config.yaml
model: "contrastive image-text model"
train_examples: 203450
encoder_norm_position: "sandwich"
encoder_patch_size: [4, 4]
text_encoder_causal: false
text_encoder_moe: "top_k"
eps: 1e-08
final_lr_fraction: 0
Rows from block 3 of the text encoder of a small contrastive image-text model, named by matrix and row number. Rows with one number within an expert belong to one neuron, the router's apart. Each number is 500 + 50 x the weight over its row's rms, rounded and kept within 0 to 999. All counts start at 0. Numbers have three digits each.
Before each expert's rows are labels from the 100 texts, of 14848, where the router gives the expert most weight on average: "tokens" is the input token at the peak. Only what is clearly more common there than usual is listed. The data: photos with spoken descriptions (Open Images, Localized Narratives). In brackets: how many of the 100, against the usual share in percent.
# router: router (text_encoder.blocks.3.mlp.router.weight, 4x256, trained with AdamW), inputs 128-255
# up: expert up (text_encoder.blocks.3.mlp.up, 4x128x256), inputs 128-255
# down: expert down (text_encoder.blocks.3.mlp.down, 4x256x128, transposed), outputs 128-255

# expert 1
tokens: "this" (10 vs 2.6); "plate" (7 vs 0.1)
router.1:525502534517515508528419523469541535484471482552456506449494547518552549598482433452480560644476473557447496453478509562461543573512488490513507492533520450458410501466425452461566556374493379524506524528467526519460567503516512500521536542545501433500520587532583492469593566586554490484401593526451409578497504490583576475478508548558545499512574512500528506442520518478478454519450
up.0:505474400476484476518552453540536521491469498473385505514473464541379533471475542453483538510475486503531570511552615532417553539514489425549494462524568531452448412466545614480468462533476530526483527476470493558509456562466525543558490526454536495496423521478537556450527546449499523470519478470404482522518525523550465473581487516612563508439633457399516455507566481595474579551527
down.0:511548501595520510480512438482454480441514596489450493637594611499477529493510455485556504515524482487529481432541508524400508598464503454578505453439568548489483406558505556474387499552549468540524426523561415476571445489486548535408502527559513446445584566454503419481398629503578494473407492395524543428457540602524518467461565478513495499525482445466459529490546532488550485463427
up.1:540530554535504506459450458525509513566615457495579651512530550434446559408524433574509486491537475519500549489493442568466465528489422449479525374517486354462486466513473434465530515414529460511500463529524449500512471477477531505554490527529404531486497413540525558439417506451512529565570499486571498483490459405578452600425484457462560433507503452492468441513532524611434460456572
down.1:456527531408434557555502626531540465529478504573509431496513494490544557546466532494458534477467567485370482481489508495471549515533460446490497569511548510493481527464476531519438435445549437401627508469505519604487513472516515385500415575569537523450380493565535512462517433560492524511545520431552561415498560472456461445500507546536503522464422667602527500508462520464538533459524
up.2:513508464370487500517555529401491396517550560371528474560517522479449545521573574464445458518454537427524570461437488578484534498441537521505419499543466568433511440527445452572397445510502471586490553505506555509543518482529574458520576485507433541445505568455492384558569502534462446456599484471482544470448540487482495456574519486462522468557488553513464480427552544513425568552547
down.2:432516415532482500520476579480528471488511523486563532473535423405412492575449558520532510493564501504441459447423455511588548472451615513561454548499560532482581504472543509504452483497476496587484539485534465557527429478519408500457471485454490471441469584545462477500564476521538501479592365475477508571461542586457506478510525524330473474439497453493522543568514573552537475502405
up.3:465481491471487472489499505439549493462414559500484577446499507422431503554513522551521587482515516522546452503501532451529475504507600508533527548599562542450473539454528591435452500521527545508535470433593471427424525466486452487538471497502547509458491450493538483553497429433529513463447531546527485492436540504348566485506461517448572472545480470480369412418511472554505445547505
down.3:435536418494504418601566454483453547584544466611562614487405589572564498534606508460501519586496405390463490472578379479444515573486473432580567520473444462526542450462483513494405483530555504428474502453511548598476490480419462533481470507536552461537543473469560434486473515496502483493527489551506526536488545436367425505497473485510586535462493563513523584509545496500435527450427
up.4:581482532517448505527483348492526532502471454531549447487586525560480429405453540559585459447495456426487544491455454509525476430571517473474412404522517513560560484526455441579524501556511430535493483551453577545479421551449439529551536505482470455548426626519483451452486421457485511612477423493525487470541582511528551495480538509521387488471488497538508578516483424485444519458377
down.4:473589517520454497522499464481490545450573486531520397520493533548558445475458506520475432572531400468457580507469516560524590464471487428503581480438428488465510479498497472501465418551468548570533509509568357598409493453530516514519482538438503497476527462508536505466513607522574523549587440448507456582653502511532443465523502540438570563538560508527509421477461455567508590547432
up.5:523521587443442481438512517445506500582484498424483569469481500450493440448553421490546484466446530518488550442466448507555504434503614491545636529545427470547427467552534458450512557469495528574558465453386446503580499525582509512561524537450540565475521588391528451482438497502415542628537544578492539562515476477397416454480498523583469533544512483579531455449481415494517462506529
down.5:546501620459521513469510502490509533568490489501492564443456469507538480547518544470549445507472442494535516567499498467503483504432499477488485486526453450569462480481394462483467505563527428451408499488481531551569421504505524451589483428538420447450484562504517493527461546633517548577435564570618373525506533453486542487446539454522486463505413562513452501500460455435405490503482
up.6:502523529445467464494579488447477471453560493507523426514496487416414515495515529464511501536540450548459420468483397455486528510489473566466480506524482509512515547485461553461575533539473455503525559421430538516530426597434397542515541556625610522558500502499488523455443551500530445442437523489456613539628400381460495472483563378578524549467564406459468396534422545524505564475487
down.6:544433552432489468524498463504415538459546499503405504514429623460428516457538462450475525500572539499571513485471440464435483530476455540482518545513496471525532444448491435488513394559474540522456533573424547517591478503517435495506531575562487570531458451435538418433557484384529603535483483436483501553561420551548509416515407486483557461513512535484488495473548566507516522530440
up.7:481553437497619536456506474441525484526481578539532493490582478385487493486487552474436434533554465451592428493445570588523569500510487446453478452528516408445403502489533550527460506470370530432467520580486471434499559527504457486512483556510493409505400517542459495558490456508430533527605508502502432456422484430491532385496574514459512480505625529664523491529537555549538476461541
down.7:422494563498512462594461478390520514528482487500466537500509522451437478508417479546499615558461464466401507558463538517503513548549510522603475577443489472440516473504502532498442513563401521451464518472567492470506482489546540501534439527449462552451507484530584559474496505566511567384450525444473553524521526462505516553434470508486421534562491474520536499438431567502387495410454
up.8:409523474497386441433489603578483441525460457437508529483540539469559525517473440546429553524433444387468452490492516522507455430430587531557508476540522485458506497423570550522499471481463578452496581570519522480559372459437440394513462525479481577543490494458465509530452452501414557499508413516535472446567489577458529488540558517483466542563479489528434440500543390599448502543461
down.8:546481537526490529517484602565514610569552476612486566489514534536530477397579547386535518547506500439525503462440493468516460456463385490536434590528492520460501499527526455477538542489571526454485516523498543488417438532547415518456477515560495599466531487456410553536437537525530376491462512484585423569554494547506512545429490462419499434515545480474463540467491504502389559599458
up.9:422510504540620515461545460536501392487505464569502487434556532501538519518494511445439454546514574464414505533532439447518528459467540464522531425467463526460531469552555495395507451478389510413466432514460568415527419494517532533416562513447496467463449485465466480525513532495522485525479492500553516561573517400533501507553522499460459583493503499554554501433581511518499421563515
down.9:449522465521473449570439493491489611450493399448432451497475495606389440507423441612533496494488524434517468484431518501493519469563530540485501406498533424517483544508495443592503430483554523521533595511541477515527510451448530476506501623542458556504455422482617434359392546552482514533476559487519514467494389492514524504488537541459448494542448496553528532519523558396556515458462
up.10:513539501481491513447608481474543505475519451482476496462397460423442485486620432565499500509517576499458515423561397499547475410474494430517487491552465491527477452462501528509492479388503528547504487456549570430473522412613423503570468540615490497560497490496534451522521503403505502529519557550491450559496490498529552441479483522533448421536525512482553554496580515464451491544633
down.10:567507475481486543458538419441516543495444492479504533480398503551610562514534463526481519527434471478423527474509458471488537523449508486476513625474515551609471511576409456512556516456604534484521482471458517500510438462427461469590507524504523509516470484460523494478524471514514496503491530505502454489436610449563500536503557510555424554429440577495542466495450488539468514510498
up.11:577450509495560419583516568500540506477567514451524543525508514481525356544421462412456452526537462502468467538540489495483448514447510595539487510599586459448572558504478523561475527500451493438544557560516394403433482503528507510554525487492527547551440472459422545528462548448541498496563416504484494461623510517465530489431529609494486505504541466550541575542486439419492495529500
down.11:480545487489501525399534453547528527504435599511481445489508506483540613551467514518504531475442534570542483487452533556527506494481437517439462519538448517495573430553458525498452503480461564429539450451624552510537430518468481497518471537585416502519511487503519505560513482458509530475408522425571581514515564477521551483475458445441536523467528468578390547497467486505571447401510

# expert 0
tokens: "image" (8 vs 2.4); "see" (8 vs 3.4)
router.0:509483521483573581364452465520553521543523480494507449540512484409539502566500536613506532418505476471492552476488513517438509470529483519489577441507485387470548476537478466491493551518557616467475406527491508592381516525474493481485515522500394469474412464521486484514398531541589533577524428469524564536447496498539474634574412565449466520475483526544389476587487464524488492520498
up.0:480576550506515600508479491491452480528559524387636397413547609432496495470482504545477482475455469410476508460436528493519494419445481587513516526512579538432597544501538486567549481561479497563498496449434463476504472471518508443498438444505468492541565401625483407493437535502552489463653461504500538479544516530472423564566536437477536473494420547516528540487448465453507395495471
down.0:463577534524460556444535529478543549524599498377497456523489459546565528484425478511520459486479487500450538561500425487419487482505459546461582570548407506461476510441621517535534577423473634538513542418538443437555505436534463452534505534516589543470502424468527492493583433481560509522462477617480545458400522405427445633469490534556456538511560537621524462549560543459612387492552
up.1:437484522524462543505525498454481533471606452517417462472581486484534415539531516612521595479562540510499507493434488454427508493459409506522423489469439443541371501531497533464536475507421555517474500370436533550456496591509478493474432507449458567523510524436528527554540498418463523543470511555607570487478456578590431523559508473535571472521517553487432514634544531509455370507483
down.1:473520485449532464510457598521593492499523510435451514583505542522385553489487437410514511635497422432526473564516575486516421592444477371430485574490533416477423431475584457484457584521558403498507560508497435521623462518436561443542559532436548455510537471496499513466529562504414453475494435505499501586548437495549427549457412490505555426558524511521527484488566543510564563544560
up.2:506561438424417472529502502359449520460488484493422533507463492538447562505511491439425625528478463463587432524551528577478519480509551514502460398586467470444534468492526535527575496482538424545430595400493552553563491478539501508526575586477501566508537466487476536544526497428493556386593475525422506558516490459568574563468498492424532466388430564493454500391525432493450575502581
down.2:509463468458415561526492471444453511499542483535573593474429504489452575517492524502551518481472480470531582532489411525550452443575465543513439549448533437400469505528561443518454437486427599472542463524487503553482507420534453465496531490547455542367596556515488446486471445536550515446530474544538493448453446556414521498488510556436431575588400393470512446557528590485558446485421
up.3:501544520456520493532437464501567526473477592472468563525478527502580514483468566458526501466532494499544477449581454408525426587476591456451590502525500462479613492436496468524455575517494428484609525504450533533540450485489563499541514478456506456495514487494494487444514557471486496451564477527583460445511398521504544525503571499489552483427496529380634571562417403484499489449460
down.3:547496554691440542473545491504413464443452478501505523385505531565535454456467462500519536545432511452513558488533513436482543445452530498600522508481523518488525503576496542526471388488495485476491395428563586372446496574504458483490520562503500585500419457471460503490539547461504487538505560489548484503452509506475569526556524594588509517501481402497516542487541504525500350479508
up.4:490512557492369563513480468467466467471532509503587447473450444435464486558533499438453526449522496577520504491411540533541467455524586467508547485528513501534502491438563481510414543479540432488442509528541482559500563471465543575509562512526408603511556494529547517477460543580493474523505567420515522471447627524476482421519455538493511534540464481509503497517466540526533552414500
down.4:515457563467491507546525452468533461437538558475519531524525462482517481507473491397479566495584549544513470521572551489568470539532579521476523497426486514525475534532441498538410503444457506589419542544476448513542450473547590511454465488554551492512495528480512456486522418442508467483577483476468590482563554478466497470534513477520553585449458486430495479536442529499498541379512
up.5:458512489488514530459581478498512548540518488513495411495478520722413433544505509572448456482483533478593457507407477430514491490461475572504472549447473602438494524486490558580491588347591460490467440564570496459550529557377459464452571475485394466447433550574576449478460493593508612468543525412505452509511536530472572541466501536544491503444466479495440486481420462506508515430575
down.5:479485455546487527488465528514490478556495537446463445486415525548482495506460465465460500515461511493521537516513588495556516506614519559414541604548524433423532441485610570617414558429489474491436494506517469490545622375513528497370489561529537485542484537506490489475509416425513589574565483494569455535554509517417435498559475533457370396529506480460499484540542471525525591513495
up.6:478403589453459459378580463503609392550496436491467560451486459519515485439496466526392523436488550598504528487530400524470515592479435497388502470509531474552537463460495428581515512452557408400569441520518433460464542535533452445516481467480523442511400528533546436530504529562487388478429515542511532468483569495516530487526476546522501478563466534464510573475448534432435562523472
down.6:503396440497439472469483476438506528548491441535516534451481447430408486521428568496528619460432489479516502496442421547589452562490491467503524472537495473436424490481610472590401467436450550500530449500523501462474625546479497537501453547563602483499543570551517461437455524616520516482454557553539515510480434513481473618517430510553470483537499436422512485530519511613504475482504
up.7:496425479496450443458448495412416472546506455570490501505496471533542578522538502477532427451534462492439511512500537541527500481445442573577563462515441494411454549588403376533549579507453464492484487475532435493409541490600409461585423515617472471540455512549554520481463447536414586500543494433465510528479483492428458595432489572524527509547530554521546484420547483490531497499620
down.7:459444533449511571568509494458509396555530471520485497424491448459457565475564429468536425519420578494523531484442430483514501486490545482437525512575574504535507507491438494504519568478499480518465396358495455463553441545389405510545443538483495446568429499523523492465544537520519519477581536469564514561538528419520433622490505561516425440455542388535454487423606439489577528525439
up.8:634530548395485471474498477573496413507482572373473465559488621429543588434547490466471576538534526543528439447479550539575536502522469456449620470530592567545524519475427485455603534497487573587491518571481477470545509527516538524507509498542594451612540532486476459569500440491524511533471550480464489488442537504477438493548578579446462498551510491514560560455523519494520450529522
down.8:561469519509475453498540418480521513536586497427498500522554476573553533524496434557481504626513535461547525447578514453537554479417518578460586494513463557551567531535540431499509415513454575481589497429446569556452524532570425496596414559551497415487562525446424432423514536612490521463482574534431638492457543451466600397583507503490514475528569487515589498550514495476528531469497
up.9:484431512519558525430462512483464427503488513540431498487539469430469518495497528478575452427532460572526508452546533439491592521491629459562620420429484534564497462409526542521505552492471555444520546598510549529536519481494453506536416520435475340509510604495502423540455491456480509496509528516628565533542555546495533483448519503544527514563459550475412497482471396457521466476523
down.9:520477544488453530450496406568595526432594537555499500572505433534503520450469499484519523504459415526434520440488482459516500501418568594503531560431477545476483569497474530480448513476549419519502463493482566534478492445429535492516449548422478509499533503457564467560525545449469521498571441420528516530438462552574493494500489490526491663420520475439491400538497406487453441449507
up.10:488464622492461448559581517506521444606488566564512533522403487468488498516546478483417465533617503535486488580462529539505503607423531506521518525518509426425442489532520538433473471375395402495509550377424531521589422419483498581539564511567507485496506460534499507564481524475511481556489536446529503557456544518441513520462578560554416446511532530481445480534461506498586510570385
down.10:476533428426507503502509517443495495540522506506582573546438440494421477468470406520454515429510451434496484587480500483505519515516448511422527467475499459514494536524543394385515549467447486454516413510494389599521583502561523472588406505420539566617436527476585493498483444491512514537512487562452573466452609480453535601407477586486416497509636506591401427469503450448499533451570
up.11:562463549493511602524500375494423462505421542525543519483531474493498537567465570523583622557517479512542513416490533477475504572545473538539474523559469470577486612440589520454498496559481454596574534452543491582530466485459514437493464547523466625547463505554510418511502479475469577540517512523520510539451462547467421535462475434526505529501455511487413495444595531511412473550510
down.11:503409584468501469434474577419559512594536493444544499452466452484383556455540453549520497580393432525494484417494480535463547510521496537479418495466430458513432542393551437580497520543480556489557455476459408477581473469462534525567517531452485549518423496475545510397452492489577532553520569477592437550482483461510434541490542448495529510459491543574513444489518450440499521489437

# expert 3
tokens: "are" (8 vs 2.1); "and" (8 vs 3.9)
router.3:426492532511513500562589506478506499492543510359575555541574534491434435412517468496539492497413495503476430505526499544494589418434589483495426467490562512462476538457622571487481496485513509518483561485518491358504435519583487521593524462467572611575467439468453501542494422401526527452468493535552534526533508485504536422514443491462451507529471455493548495544520483505507484505510
up.0:555474495416475534457451475541554602463448564513427471509503556368470488431529535496496438549479604499449543537581467472574481516479453489466528420464424461506524473436477496518499547466493513442490588543400553656436545520517527518526592521463510506523506515548446442502560585490540367448393502494465518548523487504469528459448468409553530516494515483526404529457563491520454470510459
down.0:445506470479566504640493504552475437504519449504457440550482411500591514492510423500469479467563558497457560477586471467538457567425439425494526434531516492436490569466482451584636600509525550535517497487448563490549527485493456475504518549517488519484569522494458437587498551474431441482507473434573536594473496536565550513560440426515443448511572517392541520575399550500563499480473
up.1:550475509542465592438474486566501535515457513462568531455573585400513490467443521518479482528534517360531453516489517591514534508488504489437511390574456459454474405539469584467517525502501457460364544487473527515440517426377525503499503587509586583417521544540623503513474558472485592510505540483451465610489507538462487536509595490530492549447485466440435467460573540481566482442529
down.1:416543555464427421545472572487593525509522493522565473530543491467503473556694552478525393463491469444449501428469471539519558545503506487471477493480527460452490516539440510477520465523482524536445490518578474496516388601556564458442527582471460504567486560498480479507482556466591516543514494470574458518501455439410401484415360378449546455511608538556485453516508465522528430443486
up.2:572584460575511455506447536405548502496585470533496569531542481506588433529494545455445504412469513508483482471513593508446530516585525502458618486509529484451483454564373458537510510418497536656419501504473416496476486421452619519579463510521485375456448476480545513376519526569474423436470457611446579447498497475594538545486540529491588496535568573467550524530511554509547486400450
down.2:441484477497482418555356581506556527469480495401458493501481470531450526398498504493499490495542488511520443468553530465452530594526445514613592468521570472529602547463481371540414527473543481491554511524440478543516524591531471478556468490434485466543445527554484476526479505571613531532606485461444515618502549490436413564446553516554517492541553525551527468558561489484583555463569
up.3:466558495536464548531513500465569570528454486483544500451545483507422594525501526542527528570499483550422509595476545502447391536492421509547379478481524419540572436515471568486409539476505484448559511431559418423445603497469518493559485574498508536465479426490470453505556498472454472496464576573491490450549427489458608535465455506467500459461415481458456595480550448455474459435570
down.3:596522513427502527495493506521510602549549535532397461470505451605562534529413481446392441461403536491468523492522554526434488425442416466493493508517531546610596476448400396481616528446526540576514478508513583510463553446583414490491508561402476433457428510567431421427444589403552585520393511582512527426467464568572503515398488507475455481496495566485547367426520566497489527539541
up.4:501531540535469504524550487503492467468506465470432390497460459569491485521435415545436459591471503579551550449523580525474522413411605472493503601481486560518591485640493516492463464560418504439580463596600561521495507442413470560411466643506517482471611471504528548499496450481462540557430483505514636493414494467408485528453448581486492524446507551460474412473456463497558571436486
down.4:459437415525428439458456450426516441476446522461573498460488498574482443426485452470433474540525473449503489506512577560528497438521534507428378512441570523498495468528522487530489510497486451519488569488537564525528469501494539393440555579484494545512461510540376450511478504485588492590519514474554444505515451525537434511472521465520561508482480466598531468512498574539518508476591
up.5:554399448507471475543456575531572591515478529577334458481543487510649569457555564552529513506501525541428478553504558508534535610419552514437565490514537414563525553491427452531496555453482444519531491489509545517398497501434470341440413528507405480494527471478524583469507600437522523469430587446524578442579436517458442517511492521535605490460514573643486470513388467458483452557480
down.5:528549519497465474529432523488543530486529541554490404544563422535664475631453488492497618559511553453452443532488555536550433500471556403482541409530516531452495527490526455531445481518591553434499543510546577494504518472491372479579443487484506490463535514483464479462595457588476468496592483579492472563500476502608492484481544459463504444519559427433524542514421494392477489461501
up.6:515534497474463499479454465467441459471508464482482572509458567485519452554420513448484464522455508513448454510518514505502515550540475436520558383478480451547485482504490477565479526468550458437496579449584489463409559537409550510562435453531542513477461482431573609561585562554475484599499546472488478592450470553492495485520550475498470538524442523437530437552507533510426476425526
down.6:503551487423501473479435585510531523503501497524463486470452524451431478549579546433385599465475562473623519547505494434546466429560450475495490536543573528447525490517437477500520460583565493490428419517396542528598579575545470521489557498498493404476559460550502427499525475527599516476441479431426488456584471466472428585552478564609515508488575531517481402486513512509532519470456
up.7:467469529470562592559539500507535517455460551460569551509453367484567460476444459571461489535462521509457465410499554464393545432432508524509511494503597441476563495590444521536514578438498467528460565487512410560461476485539432529489547462595473515516461518513529492485525517580473566534489449524458585496494526454504424486425505451481546558471544525577510536453501507495502554468364
down.7:492450400428449564477620547551514495539465632542503458489399482399573493512466465439449424464432483455424515508531496476541486516492498546545545489453546690506514513497482582462447470420461455574477454468486437456514471477495475451608485459472496513497547482566525458568553492480539534565438549501501498520414442503519458463466469544508545455459555559527538479484429543544527455457438
up.8:574464472510462574478571541530482525551562592508421486542606489547431567542497519487526514501512426488550444468580481509521463549468483423485512468553528388479458469522500530425502491467500447490527485518362522528558493497369530464429482507437542458471537495410501547560398538552536510436409573471563523420463401539506529546523512476494598506477546447589520508546528532572449503608591
down.8:457492438413494544549524537515515437531479489492583488498502587583571445523488459449518565493451367535432449504534498512469542444516491387414449476546479523536511599369527579446527544520521565440550479411464565438477545566465467541598433458490433511466475445387585477538578532514429516553555559473546545605577504530537515483514522459503441459452477429421477519540542507448426519518470
up.9:514558500566528535439592545414431414529471562487521548430479451480630589464520494541470500490513503494443512539535502470576544483494491500475530395530478427517435492466518582507481495460468520534435507466484397469409516498495546592513524527530509461523502546470410518619556517466488490489575482574556538558545614445593451533498445465460394556497498502407528448589499451524561470379484
down.9:548476492407445592538497644541541472478564426548482583516480458430461568430440526485512397439471455529491507531562527476574486516572437531499423568471530503480438404442474474416448505433564498517498552449534471589481535525580417456411569480475521398456560473511544509525540489478520454469579556463445568483480512540463547456493529535446552519581532513527492466513611426523475511555478
up.10:488497582481486529488518543528552497438514553509547398546526506467603607421564636516530473579469464541515488462433568484512465475526399413548480567551369527535581481530501525492507455519497552479497549444583541449525499551469536531434480516610497573406458549485525444575553502551490495581574500555568494528604609502576561405469508560480463482518559473468455507508555519510445487539473
down.10:434455496509552515517471569564620485390504468515537490515468456380458542592562504531496493547487561534511484509501503545465487460412465435545557470546572475498617469589403521489472593532508444485514536509476521565472491432519540444371473456470465448431431556449527568496433463506412519580485482446555437576574559539570583541486508468586482513575479549553501477539521457416506497524521
up.11:559475493473506582548367500460536514429516470595499521490524499511485497538473543524528500543461513635573519535629430542554447423488544473474474537473597541479494406466521437528491453434465466506522440549514396534546520456524447423566508414499406531539487528449548546522577564476432443452501614439485450527470484481500487487529471526458534455492405532521550494508502470465476508614509
down.11:477530518442429423404493483416446535474419484590473465481515504480463552477519408572428506427649559400579484497509558454538517548517545505460488517427458509535483483609529538542527458466532523488526521511490515484466481526429419556456483576526439522487409436561472459483527489525453580419497571573549409472490525452503526506506583530531517436458558486471478536435495454453499492525480

# expert 2
tokens: "building" (11 vs 0.2); "there" (8 vs 3.6)
router.2:542391497474522465557494509517463539508588500560530435489545491518496491494446561530466405478471489509527504546507533359509451535497500484531415551475562560569531515533407513544512476552512468499486490626534512472498468471533474510451453423440474389524546491493491569499422442433420416523591560469501550446507502475522475476549498427500475445497517534545531522467519538532461577470428
up.0:445439506548510476445452432559467530544464512466528488595488468443487477529554589402453441439573551535613511422512392486490518468465558558508505511502540444450574512563474623486434452526529523515537441494451482391485491493524568454489544406476405552611519453444549451550453527419476501600496418528523575413489453485540450523478518563430623546508495487539558468543519507511442399484493
down.0:569494592396390482496422398481488502490435529510559548562452426520562477458518480517466551476495549507513460481495438570509594471485574518574577554507473460530498447578424533478424425470423499503527493570596439519501514512545463533436461496459485538493516476516467407427415554420509543546544497494474596432424620546520470517501375528534563504486599484565588412557454496550497443484529
up.1:444452569531488505557514503488469490561532499463524526545550550477504508433483526541592528494533510565575410520467481445524480470461520451492513566527466512493445532582482586587531487430517370522461450478544525453519493459500508422411483488565487536510468561437511511497411528389395453494557477573515563501490432492508426392536479497628413556465452558421520495569430369472475556561421
down.1:509485457477532564540463504523461527491593492577487455453440434447498456547407525589481463442446538458483506469555531484457449526476508518551569432507504503438454467480486452413476486540486507531545468499474533457476496511471435535526402488449530528432559432482503490425474448416426512467513448504447457390554486479526524535519407550520470535544453471466507491585472520461484521442462
up.2:523524553592480492458578440575496483359481484482574526527502475502522563499587502517430478522541493557345577564513542512435488519593493604515426482499469451441405508430501475526497496496541632471404498522467487473515538472612431497427453462438518463511552521486506486478528507457495444486540459483456542510588631472488632432564512484501486520420587442556451518521477546496565475458569
down.2:463435473475562566527551469585447446458546519472512531561550430475435414544456523492500488412510457470550597509425574543510541474566514583506600511559537545531467618499452577534510466494566525482408491503452444428469537458537603500456557472555443440590468505553483496556480546407566512538566426412564483470606522525546512554424545443549487518538503509411502430554481525517520443473526
up.3:535520465549385443597406441596590566465464539520528535505518535519493594565501506412486509633557461555501467483460579518472498493379518480458472407604599468491477474448506548458506489591527505516482500580497532552544493534562526544587485527494505562522550532411464479467385591588538453551536459469587495548464489526370489477580486465458489520476486435509422461480559556506486531480485
down.3:506495430538499536488429536491493470518406499482525531494472537461487538496540590551527599452529435487422497499422456425527528608537490430552557509586499521472506488504498515503445578436497520518378461511546554483523507458537539460490437497409447505505453593452443436492535469482380518513501510496440489451534559571493545496513494479507581420400442420474470473470455544431540512517391
up.4:435544566448501465514603355487474424559413545520516445517478542511539505505492558477391471489476538539512492548506519531443467538390562488401486502513465539474545517516434511437524532556373585430435520483471586512538469543535451536477526466489540495489413468492518444498417524572541560586443525542549384534530584497503451576470509559481568530404512489394510459458528429506492541521448
down.4:461566552447467549476451502415469435490407456417570544540499493496542551488505479502533483534416538514499542545416469477428485492511401575525422543482471530483528469568518412501459596503501513490400580498414458631517448514410344549551559388486546540514549503525484418542521423477532469540512493533442444457563527471476414368513495488476542515482469540429465529414516496493488575554466
up.5:500483507480464519593592398518594587461497525506488566497589499447532549495490475451527552537374462502530525492527590453547420523490486467463579426506432493464455514457457579516456475571469526537491498535546571464481451580487540472539531664529445476512540414431588532502481503481616499496604522518508460590515423456563534494459445475484511579463588457528445484539544459484580618563534
down.5:573593433507493558488533458540584462554441363451445449554520518476416584589463562477453499440495491561490529558518524451516528528495461521565458472452528563424436492460561474534480451480528441461525567522503436464496550421465527429511515477461548413463495599449516528494479475460519507510514510472566569469464529523537478337531489507570530514472522522530472452422489576457462509510534
up.6:509573507553512523549495547451577512486523534507577510434494510529512577546490522518532492495562539456451533555493497471629565500549498586511433553571473488522533500441548496509492458497530460481480545524414457443397453309583480410475517433524522459487448463553438508472537390400505510523452553487501584438520450433407497475521447480486561471505545393578514505431531521510528427511464
down.6:590493606496503493472474513485503548535421463562477494453536490553574497515565555469569445588535425429490472411493451420532547522549463486495571480560507507577545499507515542496523513563622556478486408486521561496478489540459568484505568501446443443583504453478459562474544503526492466558434481545477548449495457586399548541547583477432481540477439529491516520513589463553447520474483
up.7:498536544561459513530435465436432421543471357512540416452406505514576479561542591519481525489330557450520509483551556507528504538470549440465491467545554522455503536532584501484545392437437550548497598514485517438593495570453450477473511554478568406472528487495507496467570543489641515549606602495523408574470381490507510435465543520549450571478524467564545562452515475564504533577544
down.7:602558555558587464485458564524527393430523500465517441494540523469450459463433493436528465493457510493539393517548530445423501487428557494484511476494413503528567449447483484476573600518478546575449525520434446545518460460489496383416418515495586512504437469424526460530516489521532516556505424411479479507517440497525463531499498512484510508459375481568479618501417589353489478537527
up.8:610536548407494439516527511489480516532540600522507506473536450466507493546513429499455542491522524573435567561461527516474440503618467572385449430554580476496425437523573434539465458484530500560546423481489464551549548574583506544563514488534519472519503535504495429501490623488584447530436464475532410519546504465445448467491544440499434424486502489513433425503456464489588523508428
down.8:526495578499469592491524445484501528505538463484497434513479484485554456437514516499431552470424459495557453474502476532495491441532616533502432478409510490488559510510413455405507463483535507619472466425512522521491530497489492516499484491547492447469334606401471533554488536422430426529482541533413589570466543434535499473419444589452616451408605532476515453491511408495497535526460
up.9:412565494440496486429426544446496471487531491423480492480467509385437420542555509470445511408462523457576526517415446563470563500524569619514578542611478534379461442472515494421527531546468524499543570444483537453554499473531476543513429481475500562440428509518571494457589567404474548593521495491513472408497396549426435531491534501430551425542534534425559481530469542593550589522523
down.9:365560574494423469557442518473542514414489466500413536594543565449534556569456451526452473438502508412453469517523491527464493537531506456533518539523485481543554489483512462505472454503542521443484550474516527462432524458499411469625335499516477441439522415550438482495576577449488562536502491451500519438496488495484426526519499553479547522496468497439466385473483568526514570451456
up.10:525562437500498478514505506499539470441479518550483493415472574524519414480541489573539493517540515453443502441618464523431500608501534537475468495510465485506485437506451422502424510485392513505501455442468480504496497526535429434427563481546482493519506534459406499581444518469498500540532505474482505457480471672447505569447486531479564473487429490476557498513420517506590503566491
down.10:506543507562461483516510500453512459497452423428508494522477487519565559551487491486508469574521509468445443565538622512475482502530401422498461416500518460567473530505514505508555422544476444559565590470583456455497607446486481528477584630522535503473651494434484503453504532454577525482468480454477485530585509612518447492444496529588528428550477501464418520527424519579483424446526
up.11:494471573594451531537498533560573450484482489412484523503527441509440511558565487544383532512432451500412474407522588470448544463480579501533497589413463486466502499522533523505536426578467556561481553542567554434561499474417460426511537577486518471475597462479486450448420447502555432535507461522577613480438423549472565527569532534518460450518552458577499434488436528527484479513478
down.11:500548545565560490474514547506486506377448422556410527439495495432502454476428515499497505434569510579586520583502517446531491489543490441469471541442582413512476492516425529485514500484548586527409530499425518533567493490543476474511504401533457507507507468505568425539597547542497497522475444474532486672433497443532443473404495528454451572497535522587516477496503546522492518528578